Rows from block 2 of a small image embedding model, named by matrix and row number. Each number is 128 + 32 x the weight over its row's rms, rounded and kept within 0 to 255. All counts start at 0. Numbers have three digits each.
After each channel's rows are labels from the 100 images, of 14976, where the channel reaches its highest value: "colour at peak" is the nearest of a few named colours to the mean colour under the peak. Only what is clearly more common there than usual is listed. The data: telescope images of galaxies (Galaxy Zoo DECaLS).
# conv: 3x3 conv (model.blocks.2.conv.weight, 48x48x3x3, each kernel summed), inputs 0-47

conv.15:103080100125145118113092161137103107173130202154121072132177104107129108135146113024166159113144134124114130142080149135168086116154137178169118
colour at peak: brown; grey

conv.0:171115080099119114153153092189116131178148151136115121164128134078143124136138148123154108127114168125133037099193099114128162151062150144164188
colour at peak: grey

conv.39:151149150167158090118158156099111097115158123147095102116159095148143128169210115142154171124111116111112226186176160103153128146129170145101159
colour at peak: grey

conv.31:136125098125110087119130055159140118108113080106138042146096201150156104152127117123086089110180141138100111137145175169101162088180147101110129
colour at peak: pink; grey

conv.8:161101167127097170144114092138121156129164177118080111122084196123126112136085119190147096114162163181127112098185068119139123138110106071153167
colour at peak: grey

conv.3:138147089088145140138144078151153103116141120131104115187157158105105063123070126170112097075149213115147101132120068119124065118164141163115118
colour at peak: brown

conv.20:113117110160138158108039140134095053120166091155111138110100125129140113111136109156091111125110110073087120122052097113158067102184121103114156
colour at peak: brown

conv.23:145064112080103172107118144106106080136113166164154132106082174112132115176133083036113120116116076155084168164102103112126084146103141135126141
colour at peak: pink; white

conv.7:157155111073092147173135119150175064108090109115132105081166141129117107083105089109124152122157188169147163136108184139108173164055121144109118
colour at peak: white

conv.5:155081079135082122089138091161082141114113090126139113108063141087113123148185100110157072149092157184087118148139202145117099127159161125115153
colour at peak: brown

conv.36:111120165119113063137080197131175192133110178106110156153089085137159170105113109187113086166153142124129140139131116105133161088145121161119064
colour at peak: brown

conv.16:132146061166059057130160155190117169137097191100167127142144149095132108155109161134175161098124121107130139071135094138104101139135141174147118
colour at peak: brown; grey

conv.35:092127148077135072108124180111145098096117214103102124126128095077106105156098158122099105076085168113082072070110111123144122125109108118148095
colour at peak: pink; white

conv.2:131119162160123119126156137164114179117112099088179142141081124117170094102142161116081091097088111192119122134037167165118139171175159091127112
colour at peak: pink; grey

conv.18:148120138095162105166102123129108088070139120069150103135175142121113112094116156063120068156069111167099176153149152174154151109083103104123075
colour at peak: pink; grey

conv.44:178084126152071159147061181118121142109072132148073117160160108152153103068099110163131123051135112101112121111092119129104110162117132180126106
colour at peak: brown; grey

conv.25:172116123079151081134078081138145117109153108142118073131045107128149122093112126079140135115103096121083085124062095159119130047105124124147139
colour at peak: grey

conv.17:113102094107171101092115132164159087161124189083112120103167121101116123106169141118155082152119172142140096084104060110184128051125138172139152
colour at peak: grey

conv.13:185148137127141133137136139148112111122161120154108154123108075133173180086072143143165125198103154167154145154135196171169176112118181163142172
colour at peak: white

conv.10:128093111130158138080148111110099179090113136101159118162147120107163108124174130142139097175176112098129031137145126088129147141024122120146104
colour at peak: brown

conv.40:159114042158056116127145060157060119118115096159127141120070067115139127118117136083118156102141101096086152130097104088144136131120137135087151
colour at peak: grey

conv.34:163144099164163095116149141165080110127136088111103094138137085091077067085128163116129134107192123078112077105162098140146064117109141188128144
colour at peak: brown; grey

conv.28:092145211081125124146139099097192082096135163145145198123139059162124145131060157127144168108120124147123130154129118102117133196094124105134127
colour at peak: white

conv.32:136105169120131087087127113096120191100127111146102111077097057137156097189132099140071157117093094172119118106169157119084097094188148106139139
colour at peak: brown