config.yaml
dataset: "telescope images of galaxies (Galaxy Zoo DECaLS)"
image_size: 32
horizontal_flip: true
num_classes: 3
embedding_dim: 128
hidden_act: "relu"
downsampling: "max"
am_softmax_margin: 0.2
am_softmax_scale: 30
init: "xavier_uniform"
adamw_lr_other_params: 0.0011
lr_schedule: "cosine"
Rows from block 7 of a small image embedding model, named by matrix and row number. Each number is 128 + 32 x the weight over its row's rms, rounded and kept within 0 to 255. All counts start at 0. Numbers have three digits each.
Before each channel's rows are labels from the 100 images, of 14976, where the channel reaches its highest value: "peak at" is the part of the image that holds the peak. Only what is clearly more common there than usual is listed. The data: telescope images of galaxies (Galaxy Zoo DECaLS).
# conv: 3x3 conv (model.blocks.7.conv.weight, 64x64x3x3, each kernel summed), inputs 0-63

peak at: bottom centre; bottom right
conv.61:132157186109159126129096107117126099113099081138104099085080087101108165090100109063085136136122130126122116114157084139111119122103047104136160137135170097068110139108153075121097175072189078

peak at: middle right
conv.4:145126121094136090054143105137147185094157155101082087124108124126117189105077180095088045173109124124132155098126080107111094119092075116092088178149163124136152106143114106084137160123122100

peak at: centre; top centre
conv.37:109126076114105127116222087130049135097103128123114087122167147111104108110139143132141092114113119120112101110134206132090091159093206082170160122170146131126098097122120152199137141124173119

peak at: bottom centre; centre
conv.23:150151142111091074194128080169125121112096119087163116141096098067165131126117078126142155141094124045100108146119171097111167091085127141119136099149231118112086162098144126148142152133146107

peak at: centre
conv.19:133112180183119134149091128133152077163171143170159139125104180081110099112142123153108086105156204156121111178150157157141072053100124139123179110160100078174139106101143116117135111079110163

peak at: centre
conv.21:103132160124114147135106083136140007124132128146173141165087162094107131085137138157218143144140054156133175155133126115101121110141111190144141147120143169159108110101122180138152102135158155

peak at: centre
conv.34:107162100077113120161121133098175055113080146115153131098124117180134129161131082094069178099116123144137093108125201124086099087094099069177198112097140135136158122112119100110070129129120121

peak at: centre
conv.50:192120073134130066137070123125168142086100119150109150104138181122172118156127132101134117137145118029120106113116163137126083108097115135115169127138101115149131132229126085136130191117083149

peak at: centre; top centre
conv.3:140107076060137102118199154070063128169121120101076107114085133139115104102107103147149139117121142194074103146098185129153084080142147126163174131075146123140099143132161144150120133129184163

peak at: centre
conv.13:117102182190128161108030200147163103117109100132143145128188121101139145102158130145114112113147146200148147139119125105229075137144161123125138168138109118147116139102116154095159093115148145

peak at: centre
conv.11:108163139119070110063100116105085094176110088159108114118136161153173102117159129147104123152126145104115154088159158138091073157125113112107157056077106104091138048160179120127087161181129115

peak at: centre; middle right
conv.58:213090094124159113100083098121117090171112092164113117179121159153211097147130193121152142188136125113140085146110153085124126119140074143159106097127122090082128102116127131111123204162144128

peak at: centre
conv.8:145113129183105122144135188088134056094175104132123104124044139131136155109125105128171144136126107078184100128139149074113116113124093163085187145197093107111107076173143156090144117103153116